A small self-supervised image encoder, trained from scratch: arch vit.
Rows from block 2 of a small self-supervised image encoder, named by matrix and row number. Rows with one number belong to one neuron. Each number is 128 + 32 x the weight over its row's rms, rounded and kept within 0 to 255. All counts start at 0. After the name is the row's rms in percent of the matrix's.
Before each neuron's rows are labels from the 100 images, of 14976, where the neuron reaches its highest value: "top examples" is what is common among them. Only what is clearly more common there than usual is listed. The data: regions of photos with short descriptions (Visual Genome). In brackets: how many of the 100.
# fc1: MLP up (model.blocks.2.mlp.fc1.weight, 768x192), inputs 0-47
# fc2: MLP down (model.blocks.2.mlp.fc2.weight, 192x768, transposed), outputs 0-47

top examples: text has "white" (30)
fc1.710 126 [120 101 160 142 119 138   0 121 131 123 132 112 121 139 148 110 106 125 143  89 120 157 139 120 103 128  84 102 121 137 130 144 126 177 139 194 129 121 128 104 142 132 125 147 121 125 138 114]
fc2.710 104 [132 169  96 140 145 139 145 143 130 121  57 121 120 143 126 119 128 110 112 162 137 140 181 141 147 135  27 116 123 105  83 105 133 127 160 113 148 164 114 135 104 154 119  94 111 102 148 130]

top examples: text has "sky" (30); text has "white" (29)
fc1.364 177 [125 133 166 111 145 117 145 131 130 116 136 114 148 131 140 130 206 115 112 129 139 142 131 144 142 115  95 130  95 130 121 125 129 115 123 143 138 128 144  90 131 113 136 181 134 129 118 128]
fc2.364 158 [155 163 240 129 160 115 137 111 129 108  18 133 133 145 122 119 162  96 131 146 133 109  52 138 115 162   0 131 102 136 127 140 128  97 125 112 120 136 172 132 133 192 155 141 136 114 134 129]

top examples: text has "sky" (27)
fc1.713 214 [137  92 130 108 160 136 127 140 146 127 161 126 183 116 127 141 170 130 141 157 161 130 118 157 157 100 104 152  88 144 108  95 139 115 124 169 140 150 107  85 150 128 145 175 155 151 131 137]
fc2.713 193 [133 173 222 131 108 116 142 124 131 141  55 160 128 133 109 131 183  73 111 113 132 151  74 141 114 182  61 126 100 108 143 115 115  93 129  85 105 129 146 130 119 189 159 124 105 130 148 139]

top examples: text has "sky" (53); text has "blue" (30)
fc1.740 246 [101  99 113 108  93  88 121  95  99 104  35 123 103 127 109  99  86 127 132  92  75 240 108 168 137  89 101 140  82 132 143 123  96 119 124 125 141 100  76  84 122 108 164  66  96 130 124 147]
fc2.740 192 [154 133 136 143  43 123 146 103 126 118  90  65 137 125 109 102 159 112 145 127 122 141 117 136 135 169 116 126  87 145 154  81 118 113 139  57 154 160 128 152 153 148 137 105 150 116 137 113]

top examples: text has "red" (30)
fc1.670 264 [ 95  77 100 147 120  68 125  96  91 111 174  53 113 142 147  83 121 127 131 167 128  64 102  98 114 138 151 124 118 103 100 110  88 167 129 132  90 105  70 136 107 150 170 102  98 107 130 131]
fc2.670 155 [123 132 195 127  90 156  97 138 126 143 104  85 132 129  87 116 108  86 113 124 146 139 198 162 154 153 114 132 104 168 154 140 184 145 146  73 181 201 147 161 142 109 138  99 118 140 145  99]

top examples: text has "sky" (47); text has "blue" (30)
fc1.316 250 [126  95 255 131 160 144 111 127 119 119  88  35 138 150 135 123 129 121 155 142 143 179 127 167 110  90  77 141  83 145 155  71 131 109 117 127 121 141 218  76 161 113 108 138 121 140 102 142]
fc2.316 213 [134 129  88  92  40 131 145 133 107 135 209  82 149 114 113 105 146  96 124  96 111 109 112 129 144 159 242 142 171 137  99 136 129 116 145 111 123  97  63 133 146 105 130  83 103 150 124 140]

top examples: text has "sky" (25)
fc1.652 162 [171 130 130 128 104 175 125 173 161 156  81 125  80 126 133 160 192 146 106  91 100 191 138 135 131 126 132 190 146 119 147 102 171 107 129 182 156 177 178  97 123  97 135 195 157 128 155 139]
fc2.652 119 [131 108 153 160 121 119 130 110 144 117 107 145 130 151 114  66 128 138 118 148 142 135 131 133 117 188 121 112 126 138 219  93 127 105 183  94 125 166 167 171 125 125 113 157 171  97 120 112]

top examples: text has "white" (29)
fc1.695 109 [131 145 125 126  56 118   0 125 123 129  87 149  90 118 122 129 192 141 115 112  78 108  93 100 123 126 129 151  96 157 172 140 117 184 148 104 101 132 116 165 157 112 129 122 135 121 126  98]
fc2.695 100 [126 143  72 132 146 132  99 124 118 120   0 113 134 143 152 128 123 142 135 147 130 114 150  97 134 142  64 144  92 133   0 144 118 138 109 139 124 105  65 111 123 151 128 146 126 139 134 138]

top examples: text has "white" (29)
fc1.27 236 [167 138 150 191 172 175 125 169 172 164 152 116 175 161 119 173 131 178 136 141 165 149 159 132 118 136  93 130 138  69 107 134 167 134 130 126 172 195 166 108  83 137 143 145 180 138 195 144]
fc2.27 112 [ 93 124  70 107  54 132 103 147 100 110  98  55 175 114 111  87  99  81 120 149 150 129 154 112 133 138 161 131  83 147 164  64 118 118 124 147 113 123 167 136 103 126 131 124 148 106 127 135]

top examples: text has "sky" (28)
fc1.133 157 [156 139 137 122  88 147 145 152 158 138  92  97  98 110 139 148 236 115 102 105  90 111 128 126 149  90 122 179 145 144 129 114 157 115 141 156 125 142 160 117 141 123 123 148 136 117 136 116]
fc2.133 113 [136 149 167 106 159 110  99  83 131 114 114 115 151  83 152 111 163 103 141  94 111 140  57  91 117  96  66 142 171 153 129 159 119 152 129 164 128 108 138  98 129 154 141 162 149  79  92 112]

top examples: text has "white" (31)
fc1.507 158 [146 108 120 139 158 158  42 146 161 157 135 114 121 145 121 147 170 158 141 114 100 168 153 163 108 131  93 164 133 110 110 134 142 178 123 178 162 167 155  94 127 144  95 163 132 135 174 142]
fc2.507 119 [138 137  83 107 174 125 162 142 105 125 110 114 111 161  99 114  88  84 139 181 147 128 139 134 138  98  97 103 108  98 122  93 142 104 160  96 165 163 102 157 102  77 127  62  90 135 157 135]