A small self-supervised image encoder, trained from scratch.
Model: 4.76M parameters, patch size [2, 2].
Training: adamw at rate 0.002, batches of 64.
Data: trained on regions of photos with short descriptions (Visual Genome), 101725 training examples.
Rows from block 2 of a small self-supervised image encoder, named by matrix and row number. Rows with one number belong to one neuron. Each number is 50 + 15 x the weight over its row's rms, rounded and kept within 0 to 99. All counts start at 0. After the name is the row's rms in percent of the matrix's.
After each neuron's rows are labels from the 100 images, of 14976, where the neuron reaches its highest value: "place" is the part of the image that holds the peak. Only what is clearly more common there than usual is listed. The data: regions of photos with short descriptions (Visual Genome).
# fc1: MLP up (model.blocks.2.mlp.fc1.weight, 768x192), inputs 96-143
# fc2: MLP down (model.blocks.2.mlp.fc2.weight, 192x768, transposed), outputs 96-143

fc1.407 134:57 52 37 55 60 49 67 80 31 45 49 42 75 19 40 76 48 62 52 41 36 51 31 58 50 55 48 35 48 38 44 61 32 32 52 57 46 60 63 18 16 58 75 55 40 69 86 30
fc2.407 100:61 63 51 33 56 59 57 41 72 66 34 45 41 51 59 51 51 45 69 44 54 40 21 50 78 63 59 55 42 31 32 47 24 47 59 34 35 32 49 49 15 51 59 66 58 38 63 59
place: bottom left; bottom right

fc1.613 106:28 31 63 52 89 58 68 48 52 22 64 67 53 48 38 35 73 53 70 31 64 50 38 48 24 51 39 53 36 57 29 50 60 41 48 76 49 45 44 27 41 49 70 72 35 60 60 33
fc2.613 066:66 64 50 74 63 51 48 29 56 22 17 53 54 49 67 54 55 43 63 50 52 57 55 58 70 70 56 91 48 48 53 47 32 59 48 37 55 43 58 53 47 50 68 44 54 44 46 53
place: centre

fc1.399 189:55 69 30 49 37 58 43 57 42 51 57 53 36 44 80 60 66 39 22 23 47 48 42 53 76 02 48 13 58 58 74 42 40 57 47 46 48 48 56 52 51 52 45 61 50 56 38 67
fc2.399 166:53 38 42 64 59 44 50 62 51 36 30 48 61 56 41 54 57 43 33 44 40 64 45 53 76 46 35 42 55 48 65 42 70 31 57 68 78 69 52 50 53 63 54 32 30 48 22 45
place: bottom left

fc1.620 201:55 50 53 26 47 41 70 49 59 41 55 42 51 52 48 54 50 33 53 31 54 52 67 56 42 50 45 40 52 75 55 57 33 48 59 60 39 50 50 34 59 49 46 57 31 00 89 34
fc2.620 163:00 34 46 46 48 52 42 53 41 50 51 49 51 45 49 54 44 64 26 24 53 49 47 61 85 55 38 58 65 69 51 42 58 08 76 62 50 63 29 47 51 55 71 36 39 40 26 44
place: middle right

fc1.176 038:59 27 42 65 75 15 55 38 58 62 76 49 09 63 46 22 48 73 47 86 32 41 62 60 24 52 69 32 66 34 50 57 48 31 63 72 55 44 37 54 45 33 43 14 51 34 54 52
fc2.176 070:46 47 47 51 58 57 53 54 50 53 50 59 64 55 57 42 50 53 39 37 30 63 47 36 55 45 20 53 70 52 71 41 84 16 41 64 42 51 42 65 49 42 45 32 35 49 19 46
place: top right

fc1.548 137:29 46 51 49 57 56 79 41 50 56 68 44 63 34 45 65 62 55 47 32 37 50 68 58 49 40 49 30 48 61 51 51 84 61 34 47 47 53 58 28 55 50 48 71 80 70 84 40
fc2.548 102:39 40 54 23 34 45 58 36 67 50 49 49 54 57 59 42 45 39 61 32 49 36 96 52 62 48 54 62 42 36 29 62 50 46 63 46 34 29 46 49 61 42 49 78 54 47 56 63
place: bottom left

fc1.504 242:42 61 58 72 53 17 60 48 48 66 59 37 12 26 00 69 34 58 58 51 38 50 47 50 22 54 57 47 53 56 44 46 44 66 62 48 99 45 50 38 38 44 54 67 55 48 68 45
fc2.504 181:45 58 59 58 51 67 47 49 53 79 31 53 50 46 48 57 57 58 56 41 49 48 41 44 00 61 57 60 74 54 56 39 49 60 45 46 27 54 21 51 31 59 51 65 39 63 60 36
place: bottom right

fc1.554 200:22 44 38 40 94 66 72 44 44 26 91 40 38 27 42 54 56 54 52 27 33 42 56 44 31 65 39 47 41 59 17 43 53 39 44 61 43 42 37 38 45 46 56 71 41 51 62 27
fc2.554 108:45 65 51 67 64 46 48 36 58 14 15 52 44 51 62 50 49 55 59 50 52 46 50 52 96 74 62 99 43 64 46 50 33 56 58 41 44 34 59 51 63 41 61 61 60 56 55 52
place: middle right

fc1.513 160:41 50 48 57 63 83 43 42 71 51 94 62 18 56 39 27 42 12 43 50 62 35 31 42 45 48 37 62 38 50 37 38 39 39 37 73 39 37 41 64 37 46 56 58 44 77 32 30
fc2.513 110:33 41 56 53 76 35 46 44 41 65 62 51 34 60 38 45 52 70 37 38 28 61 49 53 39 35 55 52 44 40 59 37 68 41 40 69 64 62 45 31 55 50 56 66 49 45 48 52
place: centre

fc1.530 131:71 51 38 44 44 77 54 71 39 40 51 54 93 55 69 53 37 49 51 45 66 53 39 71 74 34 58 41 43 49 52 50 54 44 55 86 25 56 78 00 24 78 58 60 49 55 85 32
fc2.530 097:36 44 43 00 52 54 62 54 55 56 51 45 59 54 32 54 57 35 47 39 35 62 51 55 66 25 48 43 64 59 52 50 53 28 55 62 58 66 42 56 55 61 17 27 19 23 49 57
place: bottom right

fc1.42 127:40 47 43 55 59 72 00 44 68 27 46 74 61 88 52 26 55 40 57 46 88 50 41 50 75 37 42 74 32 50 43 44 66 13 49 87 71 43 48 35 36 46 55 47 37 45 64 48
fc2.42 128:51 32 47 59 52 31 66 54 43 51 51 57 67 65 36 51 54 47 37 10 26 51 54 52 60 37 38 44 63 38 69 47 67 37 55 65 84 52 54 49 54 55 46 31 35 44 42 42
place: centre

fc1.298 039:63 16 33 66 75 19 55 43 58 60 76 57 21 70 41 08 53 71 33 99 35 45 63 50 14 51 68 30 76 34 55 62 48 39 62 70 59 49 22 52 47 33 40 10 52 35 53 61
fc2.298 070:45 50 52 51 57 66 56 57 50 55 51 60 66 53 47 50 42 55 41 32 25 58 47 32 56 46 24 53 66 52 83 45 78 15 45 62 40 55 45 64 48 44 28 36 32 49 29 65
place: top right

fc1.509 201:59 82 55 42 31 75 48 48 68 76 53 53 51 38 66 56 54 40 34 46 66 58 71 71 61 30 68 41 46 19 57 66 67 63 79 71 51 60 53 08 40 59 94 64 65 14 79 42
fc2.509 118:69 70 55 88 40 54 55 55 33 22 37 36 61 59 39 47 64 55 36 52 53 59 39 47 49 37 30 38 60 67 57 63 56 37 35 63 66 41 55 38 58 79 47 33 47 65 34 41
place: top left

fc1.75 235:52 76 39 42 63 67 50 49 41 64 62 28 45 10 20 86 95 59 61 32 31 50 57 65 41 00 64 35 49 57 51 59 43 62 44 57 35 61 57 31 68 55 64 74 60 60 44 42
fc2.75 188:73 67 47 57 72 48 59 41 43 32 32 52 61 50 51 39 41 62 87 52 46 52 53 56 77 24 56 59 44 40 48 57 67 20 29 56 48 48 79 47 41 45 45 43 35 36 52 49
place: bottom left

fc1.156 236:45 45 54 31 51 14 43 41 71 54 53 47 67 48 34 48 14 36 49 60 46 59 38 45 28 32 40 47 38 70 47 44 50 51 80 48 60 42 50 44 45 38 48 50 48 55 74 50
fc2.156 180:24 35 41 03 22 51 56 47 46 75 53 56 64 42 44 75 48 51 55 53 50 37 41 55 00 76 48 63 58 57 55 50 55 57 33 57 47 47 18 49 30 52 58 21 43 76 62 47
place: bottom centre

fc1.490 188:46 35 35 48 59 53 56 43 40 73 83 53 68 45 61 42 57 79 45 19 47 43 33 40 43 40 28 28 29 39 39 39 58 57 66 51 45 43 45 56 38 33 55 76 43 42 67 31
fc2.490 143:68 52 41 70 74 44 55 43 58 56 46 45 43 62 41 50 59 43 58 54 42 61 57 35 71 45 61 55 50 43 49 34 75 28 41 65 84 57 81 50 31 59 24 56 36 60 66 47
place: centre

fc1.68 194:76 70 62 71 33 34 58 77 64 61 43 62 56 50 43 39 57 65 42 68 69 59 29 63 65 41 54 34 60 00 51 60 44 58 39 75 60 61 73 33 05 52 59 57 55 59 62 51
fc2.68 130:14 55 64 42 50 48 59 56 34 21 36 49 52 40 42 40 51 59 55 60 41 53 77 53 52 38 57 30 56 80 54 53 69 40 56 57 41 60 58 63 99 65 42 53 37 38 39 61
place: bottom centre

fc1.583 117:27 30 73 55 95 52 64 45 51 24 52 73 49 58 41 27 74 52 62 33 60 52 34 44 29 54 41 61 41 61 33 47 63 43 44 67 46 45 39 40 45 49 71 66 37 64 49 40
fc2.583 079:68 67 49 66 68 46 48 32 55 23 28 54 49 49 62 55 51 45 62 51 53 58 56 58 61 63 57 89 40 39 50 46 34 48 32 43 55 45 62 51 50 48 68 54 56 47 43 55
place: centre

fc1.470 036:51 04 33 42 72 49 59 56 53 76 67 46 33 57 46 07 60 65 33 99 21 49 62 42 24 51 56 25 99 46 51 54 42 43 56 47 36 58 26 52 46 51 32 19 48 38 59 57
fc2.470 073:46 50 42 54 51 58 37 64 50 49 48 56 48 52 05 41 43 18 29 27 32 70 50 43 53 48 38 52 61 50 72 37 75 26 47 58 60 73 44 64 51 42 50 51 36 49 36 57
place: top centre

fc1.624 205:65 65 59 46 36 72 52 44 76 74 65 55 59 61 71 63 60 53 47 38 71 63 79 64 57 31 66 40 52 18 57 67 73 58 66 60 58 63 61 06 34 63 83 75 64 25 79 55
fc2.624 137:72 64 55 64 28 53 56 45 37 26 17 46 41 44 53 53 53 61 52 99 50 42 24 53 40 37 50 41 48 61 45 56 33 68 31 59 42 22 61 48 69 50 48 39 56 87 54 45
place: middle right

fc1.314 034:52 30 55 63 81 45 57 55 58 65 69 45 38 38 44 34 47 44 48 82 30 53 71 42 08 50 51 14 76 33 55 57 39 25 60 43 46 56 41 55 48 66 34 41 46 44 65 67
fc2.314 078:49 39 60 52 52 59 47 66 49 52 51 54 50 46 27 48 36 24 19 39 69 50 47 46 53 48 28 53 45 51 37 44 66 32 44 73 64 65 51 31 52 46 22 35 15 50 30 46
place: top right

fc1.756 127:65 37 29 75 26 61 28 42 46 61 55 44 82 39 59 72 45 75 59 41 42 57 47 36 71 44 47 37 28 55 54 48 61 49 64 38 28 46 46 69 49 44 43 42 44 38 44 54
fc2.756 109:58 56 59 45 53 58 50 52 62 39 62 49 35 47 50 52 49 41 36 50 57 64 42 61 41 15 60 10 49 50 50 54 50 56 22 42 55 59 51 50 58 37 45 37 43 29 58 48
place: top left

fc1.616 103:49 54 30 63 56 65 27 52 47 53 78 54 86 58 51 43 59 99 62 48 68 51 53 63 33 46 46 61 29 36 42 71 50 42 62 53 58 66 65 38 51 51 36 59 37 71 66 34
fc2.616 097:61 44 45 64 51 46 56 70 50 51 39 46 53 46 39 54 60 40 43 59 46 56 49 51 56 45 28 47 65 49 66 36 73 33 59 75 78 70 46 55 55 54 28 21 31 52 42 47
place: bottom left

fc1.279 184:51 44 72 24 38 60 57 47 63 55 76 59 65 41 55 60 62 38 55 33 53 66 50 36 59 26 29 40 29 32 57 45 70 69 68 57 94 43 49 26 37 37 65 73 81 62 63 63
fc2.279 137:16 32 47 91 55 54 45 50 21 60 70 76 52 38 46 29 50 62 55 68 52 48 30 47 27 39 46 48 64 27 57 21 64 99 02 47 54 65 67 48 41 66 51 19 43 37 38 30
place: top left

fc1.368 092:35 22 70 36 77 44 68 51 46 43 68 72 61 55 31 25 66 44 87 18 55 53 43 41 23 53 31 51 27 51 41 41 61 37 53 57 43 39 40 39 45 41 66 71 42 75 48 35
fc2.368 063:80 64 64 56 64 50 57 32 63 39 34 53 45 41 63 50 47 51 61 51 51 57 46 58 51 71 52 71 44 37 44 54 33 63 49 38 53 47 44 60 40 50 65 55 60 43 61 50
place: centre

fc1.93 086:39 25 62 47 74 51 69 53 56 40 68 72 66 50 31 30 73 48 84 24 67 56 38 46 21 46 32 47 27 48 40 46 63 36 55 67 42 41 47 23 39 41 70 67 42 71 54 29
fc2.93 055:74 63 61 63 50 56 59 31 60 40 17 55 55 41 65 48 53 47 66 48 50 57 52 60 62 70 51 80 53 41 52 51 40 64 62 37 56 44 43 58 32 49 58 44 58 36 60 44
place: centre

fc1.187 074:65 16 46 61 61 43 59 61 52 55 66 45 38 48 81 52 39 41 66 07 39 33 51 48 08 52 46 64 61 58 42 36 60 34 47 50 62 29 57 33 41 36 40 75 57 16 42 23
fc2.187 107:53 43 38 64 48 43 50 52 51 64 34 50 40 46 49 61 63 64 23 39 61 64 53 51 70 34 51 64 54 52 62 42 66 28 62 57 69 58 30 49 53 60 74 27 60 46 08 38
place: middle left

fc1.705 167:60 52 48 62 34 54 82 59 37 64 59 51 64 45 51 57 55 73 51 42 70 55 72 72 55 49 51 47 58 28 43 66 55 38 51 69 29 69 81 31 45 59 70 33 65 45 82 20
fc2.705 109:75 68 33 68 44 61 45 56 62 44 23 46 44 47 34 68 53 41 36 47 33 65 40 50 53 48 32 44 49 48 53 42 66 61 76 42 53 67 29 48 55 69 47 74 45 58 38 31
place: bottom right

fc1.572 201:55 43 49 43 43 75 00 43 50 40 38 92 65 86 65 25 56 57 49 37 78 54 50 61 96 38 60 51 51 38 62 65 55 34 78 84 57 66 72 36 46 52 76 48 44 26 69 52
fc2.572 133:61 31 53 60 50 35 53 60 51 59 57 57 55 57 33 52 52 44 37 34 50 61 40 47 48 46 21 40 60 48 59 43 75 59 58 75 81 60 46 54 51 57 40 44 42 46 38 51
place: centre

fc1.28 139:62 45 53 60 58 58 66 74 47 71 62 44 86 22 41 73 62 61 54 37 39 49 28 52 51 46 47 36 48 27 48 58 71 53 60 57 53 58 57 00 04 57 69 52 79 74 80 47
fc2.28 116:52 56 53 41 28 59 55 42 73 60 37 47 47 55 73 60 40 49 70 41 49 44 45 54 83 47 67 64 47 07 42 57 39 66 57 41 30 37 52 47 00 51 56 57 74 32 68 55
place: bottom left

fc1.101 176:76 58 50 68 41 38 68 77 56 48 47 40 62 57 54 59 49 48 39 85 70 52 22 54 68 49 38 39 59 09 50 57 40 49 41 97 62 54 63 19 07 57 61 39 49 78 60 42
fc2.101 114:82 81 47 37 38 44 40 35 55 79 57 46 53 43 53 41 60 43 68 61 61 46 55 49 61 26 52 37 54 64 52 52 49 71 38 47 42 40 20 49 83 54 44 67 55 33 49 59
place: bottom right

fc1.192 035:44 32 34 72 82 32 49 50 59 64 74 55 48 42 20 24 49 49 49 84 37 54 62 40 27 54 75 17 52 31 49 52 44 50 66 31 61 47 47 56 49 61 37 21 49 38 61 80
fc2.192 071:47 40 33 53 56 54 45 67 49 54 49 58 47 48 37 49 51 37 42 43 49 48 47 69 55 48 34 53 47 51 44 47 80 15 46 71 76 45 48 65 50 46 29 47 15 50 42 51
place: top right

fc1.651 140:46 47 23 20 49 45 67 67 55 58 84 46 69 50 39 41 64 81 64 50 45 58 44 38 32 56 37 48 30 46 34 43 51 39 62 43 34 36 32 61 52 35 39 32 47 88 54 39
fc2.651 104:71 24 35 51 52 49 55 46 65 36 33 37 65 36 52 72 62 62 45 71 61 54 57 56 29 46 40 38 58 51 48 25 95 40 56 62 76 72 49 45 70 36 35 37 47 69 64 45
place: bottom centre; bottom left

fc1.549 134:26 37 19 55 76 76 57 48 32 37 77 54 64 39 40 44 43 72 46 23 33 46 35 33 34 83 46 55 40 65 25 43 65 42 41 56 47 40 41 40 38 42 60 77 42 65 46 37
fc2.549 098:53 53 48 56 43 49 48 32 58 47 40 46 38 46 66 50 47 53 57 53 57 39 48 51 77 80 63 95 42 51 42 51 33 71 62 37 39 32 60 53 55 48 58 62 65 64 64 50
place: centre

fc1.25 039:44 22 38 68 79 25 49 55 64 76 70 47 31 43 37 13 57 51 33 86 47 56 59 47 18 54 56 27 65 34 58 54 45 50 77 35 41 60 57 56 47 56 31 27 50 35 55 92
fc2.25 074:48 40 23 52 52 67 41 57 50 52 50 56 34 54 16 54 41 18 37 34 42 38 47 52 54 49 38 53 44 51 53 43 72 16 45 69 68 76 42 58 51 44 33 45 17 49 32 52
place: top right

fc1.426 113:35 60 45 66 69 74 58 54 57 41 83 46 28 46 67 54 44 56 28 47 39 62 46 53 58 06 49 52 33 42 48 40 83 57 54 53 30 49 49 47 44 44 48 57 80 72 58 45
fc2.426 111:33 50 54 35 23 39 46 37 57 50 63 48 51 41 54 30 41 57 63 33 61 38 86 46 73 24 52 67 48 26 47 50 69 40 37 43 49 47 60 48 52 47 39 77 68 48 60 56
place: bottom left

fc1.569 119:53 62 48 47 41 53 99 50 54 61 74 32 47 19 86 71 32 37 35 48 38 33 53 51 57 59 36 42 51 31 52 71 66 33 31 50 45 53 39 26 21 53 45 57 76 74 68 43
fc2.569 111:41 26 33 64 47 48 71 70 76 14 32 55 55 51 55 53 37 57 51 34 30 41 57 65 97 52 63 63 36 35 58 36 65 36 56 66 54 76 72 51 38 60 43 46 54 47 40 44
place: top right; bottom left

fc1.118 211:52 38 44 22 47 41 79 49 54 74 76 37 77 45 06 48 83 52 65 36 48 49 50 37 25 54 33 36 39 50 40 35 44 52 73 49 55 34 45 54 54 33 48 35 43 66 48 36
fc2.118 143:67 22 40 43 56 55 44 48 61 44 38 44 58 35 38 46 71 44 38 68 55 55 60 56 38 52 44 30 56 58 66 35 78 23 68 75 82 72 41 47 65 62 41 20 38 58 46 39
place: bottom left

fc1.564 142:63 24 31 69 27 69 31 44 42 55 59 38 72 50 53 62 47 61 55 37 46 66 44 35 63 51 46 41 24 48 52 42 61 35 76 26 30 36 39 79 50 47 53 52 59 49 46 51
fc2.564 115:44 51 57 54 47 62 44 51 54 35 70 52 45 46 54 46 62 43 37 68 54 52 50 63 41 25 53 11 49 60 48 52 42 73 22 49 46 44 55 42 66 39 49 37 54 40 62 46
place: top left

fc1.547 179:64 37 53 56 43 65 71 59 53 64 67 61 54 44 69 62 52 34 39 37 56 52 74 65 51 38 50 45 58 33 53 52 53 53 85 52 79 55 58 20 51 56 90 61 65 31 84 55
fc2.547 118:71 55 41 99 36 66 41 46 30 50 33 47 58 49 43 46 56 44 46 65 53 58 35 49 52 40 32 43 56 46 58 54 50 68 29 63 70 36 48 56 61 57 49 44 55 68 36 19
place: top left; top right

fc1.459 212:57 66 57 32 27 50 82 56 34 67 53 50 46 20 82 67 65 41 30 36 44 46 76 63 48 29 49 37 55 27 98 58 52 78 72 44 65 56 52 28 53 50 72 67 77 34 56 68
fc2.459 125:53 57 40 82 46 50 58 59 30 29 38 44 49 66 48 44 57 44 46 36 40 63 46 40 58 44 33 43 61 51 63 65 52 28 46 49 65 61 40 47 61 60 48 48 38 58 28 46
place: top left; top right

fc1.81 128:37 53 38 53 50 78 00 38 61 04 45 87 45 82 57 10 57 36 51 30 63 48 46 42 74 41 54 86 30 59 44 41 50 06 45 71 67 41 33 41 41 41 46 56 36 59 60 49
fc2.81 126:50 33 46 63 44 42 57 50 47 55 53 52 57 57 34 51 62 46 24 31 35 60 49 54 59 36 37 43 68 44 60 55 73 39 53 68 79 57 52 51 63 47 56 21 33 40 29 36
place: top centre

fc1.764 127:55 58 11 75 54 53 67 87 34 47 60 45 67 23 53 65 57 95 29 32 35 50 40 48 49 20 49 37 30 41 53 52 29 48 59 30 29 45 60 56 40 48 41 53 49 49 75 41
fc2.764 114:77 59 38 65 46 48 56 58 47 50 29 44 60 61 39 46 52 37 47 40 34 49 48 49 87 38 44 56 65 64 66 42 72 01 49 65 60 74 58 48 42 64 35 29 30 51 40 50
place: bottom left; bottom centre

fc1.344 055:59 35 48 51 62 18 60 29 76 69 59 58 53 42 58 27 42 68 42 43 31 39 51 47 19 56 52 42 50 44 64 29 48 40 54 69 54 38 50 53 52 36 41 46 57 33 56 40
fc2.344 078:47 40 50 52 53 56 54 40 50 53 49 55 26 62 45 51 42 45 10 38 45 49 49 60 55 46 49 57 70 51 82 46 73 32 52 50 50 57 31 50 51 45 76 46 54 49 36 38
place: middle left

fc1.311 166:75 57 56 39 20 39 62 49 44 43 56 31 68 36 62 72 45 70 28 60 59 63 51 35 73 16 34 27 50 10 69 49 60 54 44 75 71 44 47 35 43 38 52 58 69 80 55 63
fc2.311 130:45 38 42 46 72 41 49 58 53 38 60 52 56 65 43 61 41 48 33 10 51 71 35 49 60 61 34 44 46 64 67 43 48 08 79 68 62 66 30 48 49 50 51 66 32 42 46 35
place: bottom centre

fc1.574 038:50 16 36 56 76 24 51 53 53 62 74 57 17 52 28 17 54 63 48 81 45 44 60 49 21 52 72 29 56 33 55 51 46 45 69 46 62 53 40 53 49 50 41 19 52 36 51 65
fc2.574 079:47 48 20 52 54 54 55 78 51 53 50 61 51 52 33 44 67 65 36 39 39 44 48 41 55 49 25 53 62 51 65 46 79 22 42 66 68 58 46 62 49 46 34 40 24 49 34 57
place: top right

fc1.722 161:47 53 32 36 59 43 57 53 30 25 64 35 50 21 36 60 54 47 35 14 25 35 57 47 45 60 41 26 36 75 46 45 02 45 35 54 40 45 38 57 75 40 34 56 12 45 72 40
fc2.722 098:43 43 57 48 87 49 46 46 16 02 22 54 44 50 53 48 44 68 52 53 37 40 38 46 46 74 56 54 62 99 49 47 28 48 75 36 44 46 67 48 99 56 60 45 55 60 54 60
place: top left; top right